A small encoder-decoder audio transcriber, trained from scratch: 7100 steps.
Rows from block 3 of the text decoder of a small encoder-decoder audio transcriber, named by matrix and row number. Rows with one number belong to one neuron. Each number is 50 + 10 x the weight over its row's rms, rounded and kept within 0 to 99. All counts start at 0.
Before each neuron's rows are labels from the 100 texts, of 14976, where the neuron reaches its highest value: "fires on" is the input token at the peak. Only what is clearly more common there than usual is listed. The data: short read English sentences (LibriTTS-R). In brackets: how many of the 100, against the usual share in percent.
# fc1: MLP up (decoder.blocks.3.mlp.fc1.weight, 1280x320), inputs 160-319
# fc2: MLP down (decoder.blocks.3.mlp.fc2.weight, 320x1280, transposed), outputs 160-319

fires on: "i" (89 vs 5.4)
fc1.32:57 59 60 62 45 54 50 38 57 37 56 45 58 32 52 50 41 36 42 39 61 52 59 47 58 33 54 30 53 42 59 49 49 65 48 58 48 38 52 62 47 41 45 60 52 44 70 33 39 42 41 54 49 50 38 37 57 39 46 43 39 63 56 53 51 53 47 69 49 64 52 63 43 48 51 45 45 66 44 29 44 54 57 61 25 51 55 55 55 58 48 42 59 32 53 46 53 49 56 48 37 48 65 35 38 60 41 45 56 36 49 49 37 38 54 41 49 71 53 48 50 56 45 41 67 47 30 56 40 35 60 51 53 52 56 47 64 60 61 59 35 51 49 50 39 61 56 60 39 65 35 31 33 71 40 50 50 32 47 53
fc2.32:56 73 51 55 63 41 31 45 56 49 64 41 53 59 55 54 50 46 48 54 58 66 44 60 42 43 43 60 43 45 49 36 44 46 41 68 61 41 46 40 54 53 41 48 44 39 57 59 44 42 46 47 40 42 53 42 56 40 54 41 47 63 50 60 42 58 57 61 53 27 37 61 67 37 41 42 42 60 37 38 43 59 58 34 51 41 53 50 64 52 55 58 53 37 48 62 30 31 65 67 64 49 64 34 53 53 65 70 61 53 62 54 51 41 61 54 70 46 43 45 45 44 40 44 48 53 58 43 58 58 60 45 51 57 61 72 53 55 41 39 43 58 30 57 56 44 65 49 28 34 41 59 52 50 53 37 55 49 41 77

fires on: "a" (65 vs 6); "i" (33 vs 5.4)
fc1.520:56 46 71 37 63 73 41 54 59 42 46 56 56 57 48 43 47 51 24 54 53 53 64 38 39 53 40 47 43 37 44 38 38 56 40 44 51 49 62 59 38 41 49 44 44 49 69 46 56 50 27 36 31 50 62 50 35 39 41 48 29 50 40 54 53 57 56 50 49 45 44 57 50 50 51 42 53 38 69 60 51 49 50 61 46 69 53 32 61 35 35 34 54 33 53 62 49 54 68 47 47 55 57 40 64 63 48 38 44 39 57 51 73 61 27 47 35 55 24 51 42 71 61 48 53 44 57 63 35 45 59 53 61 75 50 57 67 82 65 45 46 67 49 54 57 53 49 32 41 51 47 50 56 40 36 50 51 54 38 55
fc2.520:47 48 69 49 51 41 33 53 69 53 45 61 39 43 59 45 47 62 48 49 44 40 49 41 36 44 41 52 44 41 50 36 53 50 61 33 66 54 49 34 44 56 36 43 81 45 59 50 61 62 54 51 38 50 57 42 47 50 50 34 48 38 47 60 48 45 43 43 46 51 52 50 46 61 72 40 44 43 57 48 70 52 56 40 46 67 38 43 49 39 54 49 40 69 57 43 48 38 43 51 35 41 44 56 58 61 47 44 39 56 53 53 51 52 36 52 48 28 41 73 37 50 62 46 52 45 53 30 35 55 45 69 75 46 48 48 51 60 40 46 56 48 66 51 58 53 61 60 44 55 35 61 48 41 33 49 53 53 61 41

fires on: "d" (90 vs 3.4); "n" (10 vs 4.8)
fc1.530:43 55 55 66 43 62 47 40 57 58 34 52 48 48 42 59 21 43 49 44 38 59 46 46 66 51 55 51 56 58 42 66 40 61 58 61 51 38 48 67 44 61 30 52 54 53 44 48 39 58 40 55 57 45 48 39 54 44 35 40 40 49 52 46 54 58 63 63 42 64 57 55 35 60 52 43 60 47 58 50 66 47 41 48 43 63 35 54 45 45 61 44 62 52 46 44 53 67 51 43 48 54 36 49 61 42 41 45 50 51 55 56 71 52 52 31 41 68 50 58 55 71 49 58 52 44 39 66 38 48 56 58 60 47 62 58 51 58 65 58 38 73 36 48 45 38 48 58 38 49 39 31 36 61 52 54 55 39 52 49
fc2.530:47 45 66 45 33 56 37 48 62 41 52 45 50 53 36 54 66 32 59 70 52 43 62 52 47 51 51 40 34 29 51 51 58 57 40 47 47 57 48 57 45 57 40 36 53 29 45 36 51 52 59 70 53 45 50 49 49 52 56 36 50 57 60 55 41 58 56 55 44 58 44 54 52 58 44 34 45 42 45 51 53 62 28 48 34 32 60 50 56 57 69 48 50 58 44 46 35 47 44 49 33 66 35 46 61 55 70 62 53 53 25 44 69 48 44 45 60 42 61 59 56 38 58 39 43 36 50 53 56 55 46 46 46 64 56 63 40 47 60 48 47 40 58 32 52 35 69 45 60 31 53 62 55 65 42 44 48 27 45 59

fires on: "p" (66 vs 1.2); "j" (15 vs 0.1); "m" (7 vs 2.1)
fc1.306:53 48 60 68 44 71 42 42 57 55 53 43 72 47 39 37 45 51 23 26 48 51 57 27 34 48 50 40 60 47 51 54 57 51 45 49 57 39 52 55 66 62 55 43 48 34 55 40 40 58 28 51 42 52 47 63 51 30 45 35 38 63 58 40 52 41 52 52 44 66 45 47 52 52 37 62 53 52 56 48 44 38 65 53 51 45 56 61 39 44 39 53 58 36 41 48 55 68 56 43 30 35 49 40 60 63 48 62 46 24 50 65 44 32 42 43 35 53 58 36 57 54 60 60 47 45 30 53 68 45 70 49 43 62 60 57 44 53 60 63 35 64 18 60 43 56 61 48 56 52 51 42 52 48 43 61 67 36 43 45
fc2.306:53 53 64 54 51 63 40 47 61 29 48 65 50 49 63 56 43 45 61 55 66 46 78 44 43 36 62 31 45 36 44 40 59 48 55 58 39 53 38 33 32 58 40 53 36 46 40 50 67 45 45 59 40 64 73 29 41 50 38 56 40 59 39 69 51 56 38 80 45 51 50 60 58 58 60 55 40 33 41 78 46 51 51 42 45 34 45 47 47 63 52 38 55 54 54 64 44 61 57 63 35 49 43 39 43 41 64 54 61 49 36 51 59 44 49 41 48 53 62 45 54 75 46 34 60 59 41 63 52 51 62 45 32 55 61 49 55 58 57 44 40 57 64 60 61 38 44 51 39 57 54 30 40 59 41 45 54 41 40 40

fires on: "i" (24 vs 5.4); "o" (23 vs 6.1); "n" (20 vs 4.8); "a" (17 vs 6)
fc1.319:44 55 54 40 46 56 54 57 48 47 44 56 63 58 56 38 43 56 38 45 34 66 60 56 46 58 61 59 63 73 39 16 54 40 46 50 48 26 45 56 44 50 42 45 42 64 34 42 42 32 48 36 57 58 56 47 50 54 35 60 50 65 44 40 46 47 41 61 31 46 42 56 46 46 28 47 52 49 59 47 56 64 58 50 56 62 34 54 50 51 43 42 64 45 51 54 42 54 37 44 35 48 50 39 53 60 44 60 47 45 47 52 51 44 55 56 60 72 37 55 51 52 57 63 40 34 46 63 45 39 52 57 51 53 54 62 63 54 62 51 40 59 54 69 43 60 73 63 44 51 43 47 45 65 63 54 44 53 54 43
fc2.319:58 44 48 36 46 61 57 50 58 39 33 47 52 60 67 44 75 33 53 50 45 54 65 68 51 49 47 59 61 59 35 51 45 53 53 39 65 48 50 51 42 53 44 48 53 44 50 30 44 35 30 56 54 58 51 49 26 52 37 31 65 47 43 40 20 43 53 47 38 55 61 60 49 45 39 51 48 61 38 64 54 51 51 57 53 48 41 45 41 44 40 52 40 75 35 64 33 51 35 30 45 58 23 61 57 41 59 67 59 55 68 46 61 44 25 55 47 62 46 40 42 38 38 55 37 37 46 38 54 59 58 71 48 47 37 47 61 47 54 47 48 50 62 52 72 61 53 41 60 49 43 47 41 48 41 48 46 49 52 55

fires on: "e" (95 vs 9.7)
fc1.0:51 40 41 48 49 61 49 50 61 65 41 64 79 44 42 40 50 51 64 36 46 43 39 46 40 47 34 38 66 65 55 64 57 65 33 63 59 46 62 41 60 57 42 52 48 56 53 54 40 50 59 60 53 55 54 51 49 51 53 30 41 61 42 59 50 58 52 61 43 63 63 51 35 57 47 47 59 50 57 55 25 51 48 59 53 65 42 60 69 41 31 51 52 45 42 54 57 42 46 52 48 35 62 42 54 57 50 62 39 51 57 53 57 38 53 52 57 60 50 40 58 36 37 34 59 62 55 53 59 49 77 57 40 49 46 55 57 47 51 28 35 65 58 53 31 55 41 36 53 42 38 29 53 43 57 47 61 57 41 48
fc2.0:59 52 47 56 48 62 54 58 56 45 43 39 47 42 49 66 45 52 46 51 43 64 59 57 66 44 41 47 48 41 46 61 38 48 37 55 43 57 53 60 54 44 48 49 55 65 37 62 65 60 69 45 53 43 62 41 26 58 41 44 58 52 42 42 60 35 56 54 64 51 44 46 55 41 71 55 41 42 68 61 44 39 64 54 40 23 55 42 47 49 47 44 51 66 61 59 54 57 40 54 73 61 36 36 52 63 46 66 40 66 44 43 60 53 55 54 38 56 52 46 69 37 63 39 56 54 50 64 38 48 52 59 62 50 45 45 48 49 19 53 52 40 43 36 51 54 53 58 47 48 53 48 45 43 49 59 70 78 51 61

fires on: "p" (52 vs 1.2); "l" (41 vs 3.3); "d" (7 vs 3.4)
fc1.328:45 24 48 61 59 63 54 40 57 38 45 42 62 39 66 44 50 22 49 39 65 66 49 40 40 42 52 42 40 41 53 53 52 48 59 60 50 47 64 49 53 45 36 57 42 63 49 45 59 40 33 59 39 56 56 50 65 34 41 44 46 44 49 51 50 55 36 53 38 71 58 62 55 63 56 55 40 68 65 26 50 62 55 56 45 39 52 62 40 41 47 46 58 41 45 53 48 54 74 38 41 46 53 59 43 80 44 54 53 51 36 39 31 48 41 33 51 51 48 56 49 55 50 45 62 65 50 78 53 35 52 42 48 58 62 53 60 71 57 56 51 60 52 56 35 61 42 45 57 62 34 40 43 56 46 61 41 29 55 53
fc2.328:46 32 48 36 73 71 48 43 39 41 62 18 43 49 52 52 62 57 49 49 41 40 72 66 46 64 44 37 50 55 39 54 49 49 54 55 61 55 58 37 63 44 45 65 50 35 60 50 37 28 27 56 53 60 64 60 46 53 39 51 54 41 53 52 59 43 49 40 57 47 45 52 45 44 47 53 47 51 35 48 26 47 52 54 45 53 72 47 55 51 65 36 43 46 62 48 39 45 58 55 68 64 50 45 47 49 52 77 64 47 41 42 58 55 52 48 59 32 48 46 64 62 37 34 38 56 45 31 44 49 53 51 57 51 49 38 43 27 63 57 35 42 45 65 41 43 49 26 47 54 55 61 67 43 50 40 37 54 55 41

fires on: "p" (92 vs 1.2)
fc1.665:63 57 49 59 61 71 59 48 51 44 45 25 48 52 49 39 35 51 57 51 64 52 71 55 43 60 49 51 59 67 63 30 37 62 54 63 55 39 57 55 50 62 38 68 47 48 43 44 44 56 31 60 44 73 68 61 60 44 42 56 57 48 58 45 36 45 51 47 31 48 42 43 67 48 40 40 55 50 63 34 61 56 63 35 44 41 65 41 47 36 48 49 54 40 55 56 54 51 43 50 41 43 54 54 53 62 51 55 40 43 43 50 52 51 49 57 39 34 44 61 63 65 45 62 43 43 51 46 40 61 63 46 42 54 30 57 50 43 57 70 48 49 39 72 61 43 44 50 64 62 61 50 60 55 60 54 55 38 56 47
fc2.665:50 44 48 48 43 56 58 47 52 44 68 45 44 24 41 83 47 56 46 57 42 48 55 58 44 79 43 70 59 54 46 50 47 46 48 40 50 52 42 73 43 63 50 53 55 56 44 30 58 56 57 57 43 44 55 57 48 47 60 51 54 44 37 44 32 49 55 29 48 57 45 50 43 24 48 48 29 51 44 48 68 60 37 43 45 49 39 65 44 55 63 59 52 52 46 39 51 35 59 52 51 74 36 47 64 53 49 45 29 52 55 51 44 47 42 51 54 63 56 49 56 41 74 48 62 61 49 47 56 52 49 34 56 38 12 55 54 36 44 37 33 41 49 49 48 45 47 39 58 46 58 58 52 49 42 38 35 47 36 64

fires on: "u" (57 vs 2.4); "i" (26 vs 5.4)
fc1.419:47 30 56 53 52 55 34 58 51 50 43 52 52 57 49 34 48 44 32 45 52 41 55 53 51 50 55 53 35 44 52 30 49 56 71 52 62 53 45 40 63 37 49 63 41 58 44 53 49 44 32 42 46 62 67 44 52 54 51 17 39 59 44 72 24 52 43 51 46 67 56 52 58 49 30 57 69 46 50 42 28 28 56 50 46 49 45 55 48 46 47 67 62 50 43 42 67 58 58 49 43 40 46 50 45 66 48 48 46 40 40 53 26 43 42 48 49 51 26 56 54 44 52 55 52 56 50 52 63 36 54 61 51 45 46 39 56 63 47 49 34 49 55 44 56 63 53 43 60 39 49 43 52 66 65 59 71 43 41 61
fc2.419:37 49 75 51 47 30 58 57 33 49 52 65 48 45 43 26 46 47 50 58 56 34 46 50 48 50 44 52 59 69 51 65 55 59 28 57 40 61 52 56 42 54 31 54 42 44 54 48 54 52 52 43 63 47 38 63 46 40 73 54 41 55 51 54 38 49 41 42 52 56 59 63 32 46 31 43 60 31 45 50 43 63 37 43 35 40 50 52 73 63 40 56 54 55 48 35 42 64 45 60 53 53 45 59 61 45 62 54 55 59 42 53 64 39 43 56 56 54 36 35 48 47 43 69 46 56 43 45 46 42 45 48 56 40 46 56 52 51 50 39 51 42 66 31 62 62 30 50 53 50 52 48 63 54 33 52 49 45 55 29

fires on: "a" (76 vs 6); "b" (11 vs 1.1)
fc1.614:44 43 56 65 47 55 49 46 59 46 43 39 51 43 56 30 45 52 51 45 59 50 44 34 44 51 43 36 60 63 45 59 49 59 35 54 51 62 65 54 44 56 39 45 58 52 57 60 51 33 51 58 39 56 72 54 52 45 44 59 27 58 45 58 35 63 49 52 47 55 54 69 65 51 56 48 31 37 67 34 37 60 60 35 30 51 50 44 41 60 51 47 60 45 46 85 51 44 67 31 55 54 53 40 47 41 52 28 63 48 53 54 51 64 42 47 49 60 44 49 78 57 35 49 50 66 50 47 53 56 63 39 51 48 68 62 49 49 34 28 67 44 36 59 46 38 45 49 40 43 55 44 57 45 51 57 53 45 54 59
fc2.614:56 46 59 51 51 37 56 49 25 53 65 41 64 50 67 33 33 65 36 39 45 50 57 51 61 66 43 60 61 41 41 60 67 66 56 56 48 66 43 50 43 47 36 60 60 42 47 57 45 45 43 32 48 62 44 40 49 43 36 46 55 54 43 50 34 43 49 68 50 50 58 57 64 45 60 54 49 30 39 66 42 64 55 47 59 45 67 71 50 57 49 49 44 45 44 41 59 41 61 56 67 43 73 55 52 60 44 53 62 49 40 49 71 48 60 58 61 70 45 51 39 60 30 58 47 51 43 43 28 54 55 45 46 46 66 51 67 49 44 41 49 56 56 48 61 54 53 51 40 51 59 36 44 61 63 44 58 38 45 57

fires on: "p" (58 vs 1.2); "b" (40 vs 1.1)
fc1.40:57 64 45 69 59 69 49 48 52 57 50 52 41 32 61 44 49 40 50 50 40 50 44 49 36 42 63 60 59 63 65 51 50 42 37 62 72 47 60 49 54 53 20 59 69 47 63 50 37 50 42 59 38 61 43 47 52 43 59 49 43 54 51 41 49 54 40 54 26 62 50 47 58 37 42 48 50 58 44 41 41 59 62 50 43 61 43 43 47 37 51 56 43 52 52 41 49 49 42 42 50 55 36 43 37 41 53 54 50 47 57 48 54 71 64 56 49 64 48 40 56 54 53 48 47 65 30 65 49 33 51 47 75 57 51 63 55 44 40 53 53 67 49 58 42 55 33 44 49 58 65 54 43 51 65 58 78 45 41 40
fc2.40:58 41 50 30 39 53 49 56 46 39 55 62 54 37 47 61 33 51 50 63 39 63 51 51 55 46 39 68 71 41 50 56 65 67 45 37 53 44 43 52 51 45 35 44 53 51 65 19 63 55 63 50 47 47 37 46 38 43 41 37 63 44 47 48 41 51 54 50 67 48 49 49 40 37 47 43 40 43 56 36 60 58 51 57 61 54 50 67 44 62 73 34 36 56 43 47 60 47 46 44 55 31 49 39 65 64 41 41 44 62 48 46 49 50 48 37 66 44 27 51 53 59 64 67 53 44 37 43 46 44 44 54 46 42 51 55 50 39 53 53 43 47 68 60 55 48 57 45 60 28 47 70 56 60 49 39 54 46 61 40

fires on: "u" (54 vs 2.4); "l" (16 vs 3.3); "a" (12 vs 6); "r" (11 vs 4.3)
fc1.206:50 43 59 70 65 49 39 46 45 55 58 51 65 39 35 41 47 53 40 38 59 32 49 23 39 50 57 70 43 39 44 40 46 73 52 42 50 42 52 67 59 54 49 47 29 54 47 34 53 64 52 51 56 59 49 63 67 42 46 63 38 42 50 39 35 51 58 49 47 54 42 57 62 64 56 46 51 58 88 31 53 37 51 59 59 47 31 44 36 63 52 55 47 54 40 44 58 53 56 43 48 31 54 53 52 47 49 30 48 46 39 51 38 56 54 48 61 46 54 65 42 61 59 55 74 36 37 58 55 43 51 40 48 54 67 56 44 55 61 56 26 62 39 57 43 48 44 50 56 55 20 47 35 40 41 43 58 42 43 54
fc2.206:42 62 61 65 63 38 27 48 49 54 39 55 51 45 77 59 51 54 64 49 80 42 53 40 46 25 40 56 54 47 68 46 51 54 45 57 59 59 46 47 63 45 55 41 54 60 42 48 54 52 48 50 60 52 43 45 47 58 68 51 57 50 51 43 42 48 45 50 63 48 25 55 42 48 53 48 56 60 42 48 62 52 55 61 53 67 46 29 51 53 41 66 39 36 41 62 47 43 43 52 55 43 30 53 55 55 69 52 53 72 56 55 39 59 56 49 53 40 54 34 67 44 47 40 49 53 49 41 56 46 28 73 55 33 55 50 50 67 43 38 52 61 56 36 49 66 56 46 44 53 57 73 41 45 57 29 56 52 65 36

fires on: "u" (100 vs 2.4)
fc1.744:64 59 38 42 56 65 62 55 38 65 50 53 62 69 54 42 53 30 32 40 50 44 55 45 59 65 43 26 64 53 52 56 46 58 60 53 63 43 55 64 47 45 42 69 41 38 60 52 28 55 41 54 53 59 42 43 55 43 41 34 57 47 47 37 59 36 50 57 64 71 73 44 45 33 37 54 48 44 50 35 28 55 59 58 53 71 46 45 41 47 61 48 55 48 62 48 67 38 52 35 30 46 54 37 53 45 44 60 37 43 48 62 52 43 26 51 45 47 43 49 45 51 33 34 52 41 38 45 49 46 51 41 58 55 55 55 52 49 52 45 37 62 61 69 33 53 47 51 49 60 54 32 64 70 50 54 53 63 50 42
fc2.744:49 41 53 43 50 44 49 52 61 35 42 57 49 56 47 44 55 26 48 26 34 71 42 46 41 49 44 64 58 44 61 40 53 46 60 68 64 53 47 45 39 51 56 52 48 42 43 45 49 51 39 62 42 55 68 56 54 48 30 46 43 45 44 47 54 37 53 41 68 41 52 33 51 49 71 34 49 72 35 62 53 36 52 73 52 28 50 36 48 58 38 44 49 78 38 41 72 60 59 42 46 68 35 39 56 80 44 46 74 53 37 44 65 40 16 32 40 44 52 55 63 40 57 48 47 52 56 54 62 37 66 24 53 56 45 47 48 65 56 70 51 52 60 50 46 52 33 46 45 45 38 56 53 53 42 36 59 50 46 28

fires on: "a" (100 vs 6)
fc1.136:45 46 46 63 48 52 46 58 47 72 38 59 49 45 67 43 27 51 37 34 48 62 60 62 61 50 49 58 53 44 72 35 40 58 54 50 68 49 37 61 57 58 39 46 55 43 48 60 26 56 47 47 49 78 59 32 50 53 59 69 61 41 40 51 59 47 50 51 53 45 50 36 53 45 40 58 34 59 52 52 53 79 48 40 38 47 47 30 65 46 45 55 44 33 54 35 61 32 44 49 35 52 67 58 43 55 39 53 36 45 66 52 46 55 57 54 69 46 45 59 49 71 57 44 48 65 60 47 47 44 57 55 50 62 43 56 67 53 44 66 61 56 59 49 41 54 43 50 59 56 51 49 45 56 53 49 55 44 50 52
fc2.136:29 52 45 48 25 47 48 64 34 59 73 34 43 43 49 49 45 46 44 53 55 43 55 39 43 53 56 45 47 40 49 51 60 43 52 52 50 44 50 49 49 48 45 44 32 38 51 56 51 57 45 45 43 44 44 49 60 43 43 68 53 47 26 52 42 35 70 48 55 51 56 57 44 47 39 51 48 50 54 55 56 57 39 43 37 46 46 41 40 56 42 48 32 48 66 51 40 46 57 52 58 65 76 46 46 36 71 44 59 32 56 54 37 45 64 69 37 50 42 40 45 67 47 65 55 66 45 54 52 54 65 46 42 46 61 53 26 58 43 68 60 49 35 57 40 37 55 51 54 53 48 62 53 58 33 54 63 52 22 47

fires on: "a" (97 vs 6)
fc1.697:54 62 65 50 54 63 54 46 57 52 40 36 59 50 62 39 41 63 50 37 49 71 41 43 62 49 50 62 56 48 51 39 47 69 33 54 74 37 46 50 49 38 41 45 44 46 62 42 43 36 43 25 49 42 57 51 40 56 48 57 38 43 59 59 42 55 39 56 53 69 68 60 51 53 44 42 47 49 64 37 51 51 57 40 51 63 27 42 55 34 52 47 65 41 46 41 54 44 53 53 30 48 72 60 37 66 39 67 44 34 48 68 57 48 58 48 46 49 33 70 52 62 49 38 66 48 48 48 46 44 72 53 31 64 49 52 51 52 59 58 37 47 32 52 50 49 66 55 56 41 53 41 42 53 53 54 58 47 40 46
fc2.697:54 41 60 60 50 71 49 48 41 69 46 38 45 62 40 33 49 52 52 46 52 46 51 42 41 51 58 49 61 51 53 32 52 50 48 58 49 34 54 41 60 48 51 33 54 43 44 44 50 46 40 65 45 52 50 51 39 56 48 54 55 43 40 66 43 59 50 58 50 54 46 68 67 80 40 46 50 48 62 57 46 34 52 47 59 45 77 56 49 57 49 47 57 46 46 34 65 51 56 39 25 40 69 44 62 42 61 37 49 35 62 47 51 50 48 56 28 69 58 40 65 61 50 46 50 46 70 32 30 38 52 59 34 45 61 48 40 65 50 51 46 60 47 44 45 44 48 51 50 59 27 45 32 45 65 61 52 48 44 62

fires on: "i" (58 vs 5.4); "a" (42 vs 6)
fc1.269:58 51 43 43 59 57 59 40 51 54 35 56 54 49 51 52 50 58 48 44 37 58 38 48 54 45 54 58 53 47 40 56 49 58 42 42 62 37 57 59 40 35 34 59 45 41 64 53 41 39 56 66 37 50 59 44 57 56 68 55 56 55 46 55 57 54 44 67 49 35 48 67 53 55 39 58 49 40 64 51 53 68 52 40 53 47 59 31 59 55 63 36 34 36 58 39 47 54 59 49 35 53 53 55 47 33 46 52 47 56 61 42 71 61 44 57 56 55 52 42 50 65 71 34 37 41 46 47 58 51 49 47 28 65 58 66 42 40 37 65 64 81 43 65 46 46 50 40 62 56 44 59 46 33 59 47 49 52 46 53
fc2.269:52 52 30 74 33 58 54 25 55 51 46 38 42 48 51 60 49 59 67 45 27 49 53 59 48 47 60 44 33 43 57 61 54 44 64 50 44 50 57 47 67 40 60 46 50 47 55 43 28 50 47 51 51 43 41 56 62 62 56 58 67 37 52 70 52 52 64 48 52 53 62 63 40 43 54 46 48 59 37 53 51 44 64 51 49 29 54 49 66 67 52 48 35 37 51 45 25 33 72 50 49 54 61 42 47 32 42 53 26 45 58 47 31 52 68 62 52 38 57 48 37 46 57 38 36 51 54 71 58 59 47 46 43 38 38 46 52 57 43 64 43 45 51 39 36 45 55 67 49 39 60 71 60 49 42 58 65 57 46 43

fires on: "a" (74 vs 6)
fc1.543:61 43 53 41 52 50 63 46 71 48 42 39 41 50 59 47 54 58 33 36 37 53 44 38 59 60 45 47 52 53 46 47 45 61 50 39 61 47 64 62 47 55 62 37 64 45 75 46 53 49 38 51 31 38 37 53 42 35 63 65 47 60 37 57 49 46 63 65 46 48 48 63 70 39 51 69 37 44 56 49 28 50 63 42 47 51 42 48 37 45 44 32 51 56 30 57 54 48 56 29 58 57 58 40 43 52 36 33 72 55 54 51 53 54 37 59 42 52 51 37 82 60 45 58 41 52 59 51 40 47 60 41 47 72 57 54 46 62 55 41 66 68 47 51 36 62 53 60 46 38 43 52 49 46 51 62 56 54 34 61
fc2.543:55 40 57 58 67 44 55 60 59 49 61 65 52 40 38 39 70 65 46 57 22 48 59 40 44 60 56 53 41 43 38 58 59 47 69 54 47 54 32 41 39 47 45 55 38 37 49 48 54 50 47 42 42 47 57 52 58 25 59 49 71 42 51 65 39 38 64 61 33 53 50 39 64 38 51 40 23 38 42 46 36 42 55 61 45 67 56 49 28 36 45 43 32 50 26 61 55 62 63 55 43 49 45 48 58 57 49 54 55 32 49 63 45 72 43 61 47 66 57 55 41 53 49 24 32 52 54 49 48 37 40 57 56 42 41 48 44 41 38 59 58 49 63 36 65 42 57 44 37 54 48 39 48 58 44 62 58 49 37 42

fires on: "a" (19 vs 6); "p" (18 vs 1.2); "t" (18 vs 7.1); "l" (10 vs 3.3)
fc1.333:48 47 47 44 32 64 43 36 59 50 40 68 47 55 40 50 44 31 43 44 62 41 55 63 51 37 26 65 58 44 39 40 43 67 47 43 41 44 43 54 51 50 41 54 48 46 56 51 39 48 34 31 53 71 49 49 57 52 51 29 22 44 40 51 46 52 43 52 38 71 60 51 35 35 54 47 55 41 54 60 43 51 51 56 49 71 46 47 66 42 44 46 39 62 58 59 50 40 30 25 61 46 49 43 39 63 52 54 43 42 55 54 52 62 35 49 45 39 34 40 42 46 53 52 77 51 52 55 65 36 68 34 59 55 41 50 43 59 50 49 50 68 43 59 37 55 59 50 42 52 46 51 50 57 53 52 28 52 48 29
fc2.333:46 37 47 33 48 26 63 69 36 59 50 37 37 35 44 50 37 53 40 58 38 32 43 56 53 49 48 40 47 43 60 47 51 62 58 41 58 64 51 70 46 52 40 41 40 59 40 45 63 58 37 51 43 55 49 60 65 34 54 43 46 63 47 52 34 32 66 68 49 48 50 61 68 62 51 40 48 84 46 36 27 48 35 60 26 65 43 52 50 54 63 47 46 44 54 35 59 48 50 53 46 56 60 38 45 54 48 48 35 61 37 56 59 57 48 49 62 48 45 46 64 57 39 60 37 39 38 42 35 63 40 47 43 51 69 49 52 44 56 28 51 34 44 60 39 60 39 45 66 48 48 43 52 53 51 39 48 44 59 68

fires on: "d" (99 vs 3.4)
fc1.132:60 60 59 54 44 53 42 52 62 62 54 50 56 46 48 41 40 29 40 47 51 59 46 51 44 37 59 55 72 65 61 48 37 51 62 49 55 37 59 65 47 49 30 65 51 46 48 48 56 28 48 36 68 53 51 40 46 48 35 45 34 59 50 59 60 58 50 47 23 49 43 43 40 40 39 29 29 51 37 49 42 71 55 42 50 58 39 52 56 45 47 47 49 32 55 71 71 53 54 49 41 43 42 55 64 58 49 63 40 34 37 45 61 55 59 54 54 67 42 52 63 51 56 60 30 46 48 73 36 32 47 41 70 47 46 51 63 64 66 44 41 60 56 48 53 81 59 32 36 51 45 38 50 48 47 56 40 59 38 56
fc2.132:54 51 66 58 62 41 41 51 45 47 39 63 57 56 52 58 55 44 66 36 53 63 51 40 27 29 40 73 32 38 52 47 44 54 26 61 52 63 39 42 75 59 34 56 40 42 54 52 66 48 47 48 38 51 35 54 36 62 39 49 52 55 53 50 48 62 51 71 64 53 50 32 43 51 47 55 43 48 34 48 44 34 41 55 54 43 49 50 56 51 35 56 50 40 48 59 51 49 52 54 61 54 46 53 49 61 66 38 30 47 64 53 76 41 63 48 57 62 48 60 49 57 64 27 55 44 50 64 59 30 41 39 40 42 40 46 60 56 50 59 51 53 54 50 61 77 47 44 54 31 43 33 63 45 48 37 65 42 37 63

fires on: "e" (93 vs 9.7)
fc1.748:57 58 50 57 53 58 53 41 52 41 56 39 43 50 47 39 49 56 57 46 57 42 46 34 34 62 68 43 59 55 52 45 44 49 32 61 65 10 56 49 58 49 49 69 42 23 42 36 38 42 55 68 38 39 50 31 50 60 48 49 46 66 64 47 50 47 66 59 45 57 59 77 44 48 44 50 47 37 57 31 56 36 48 56 43 66 73 55 65 56 57 44 56 44 63 62 62 59 43 52 33 35 47 50 57 64 49 39 60 50 42 51 52 42 34 68 41 56 60 50 40 37 46 49 49 47 39 52 39 48 52 43 45 50 56 36 67 53 49 46 33 58 55 63 43 59 48 41 36 53 43 29 56 40 51 54 43 63 38 53
fc2.748:43 51 42 48 60 58 51 50 45 26 52 26 34 59 49 67 55 57 67 36 62 54 56 44 43 52 46 49 72 50 54 40 41 53 48 54 41 28 48 38 48 59 82 37 45 32 44 39 55 54 49 48 38 54 38 37 47 43 44 73 58 68 48 33 57 37 49 48 54 56 49 54 53 35 60 52 54 57 52 34 48 41 38 59 59 48 46 57 60 44 42 59 38 54 64 60 41 39 57 76 36 71 49 52 40 51 58 54 28 69 43 47 35 45 49 50 61 54 63 42 51 56 60 44 36 51 59 54 65 63 44 47 50 70 43 58 44 45 50 58 48 61 58 28 29 44 53 43 55 45 54 64 56 36 46 54 74 64 50 55

fires on: "d" (42 vs 3.4); "s" (41 vs 4.8); "c" (14 vs 1.6)
fc1.239:44 35 65 56 63 66 58 38 48 64 38 51 51 45 48 46 44 42 56 47 53 45 67 56 68 53 49 58 46 46 54 32 33 55 44 47 61 48 41 36 39 35 47 56 59 65 49 48 38 61 32 36 40 57 61 60 58 38 51 32 22 65 49 42 50 40 51 50 22 52 54 42 53 35 34 52 59 48 49 54 58 43 63 60 42 45 52 39 42 36 39 45 55 46 42 52 44 62 60 40 37 40 54 51 66 71 58 73 42 38 48 49 39 42 58 39 41 51 50 45 46 60 38 68 46 53 55 62 49 29 44 41 41 69 42 56 50 75 62 68 53 50 50 64 59 60 48 65 55 53 39 52 58 44 52 68 45 47 34 52
fc2.239:59 36 53 57 67 53 55 55 54 56 60 46 55 49 56 64 53 45 55 45 43 43 53 55 66 52 51 59 45 55 42 42 55 52 52 50 50 32 53 57 40 59 49 40 44 54 33 63 45 60 32 45 32 74 44 49 58 45 48 53 52 60 36 32 42 53 62 58 48 52 35 54 66 29 51 80 64 39 66 56 57 46 73 46 48 34 72 48 45 45 49 56 36 58 46 24 32 57 45 47 66 50 38 49 48 57 65 55 52 46 50 38 37 52 62 59 53 64 55 54 59 31 53 48 64 39 56 57 70 52 61 39 47 60 53 42 56 56 71 61 53 62 48 56 44 40 63 58 51 49 43 53 54 56 57 54 52 54 57 60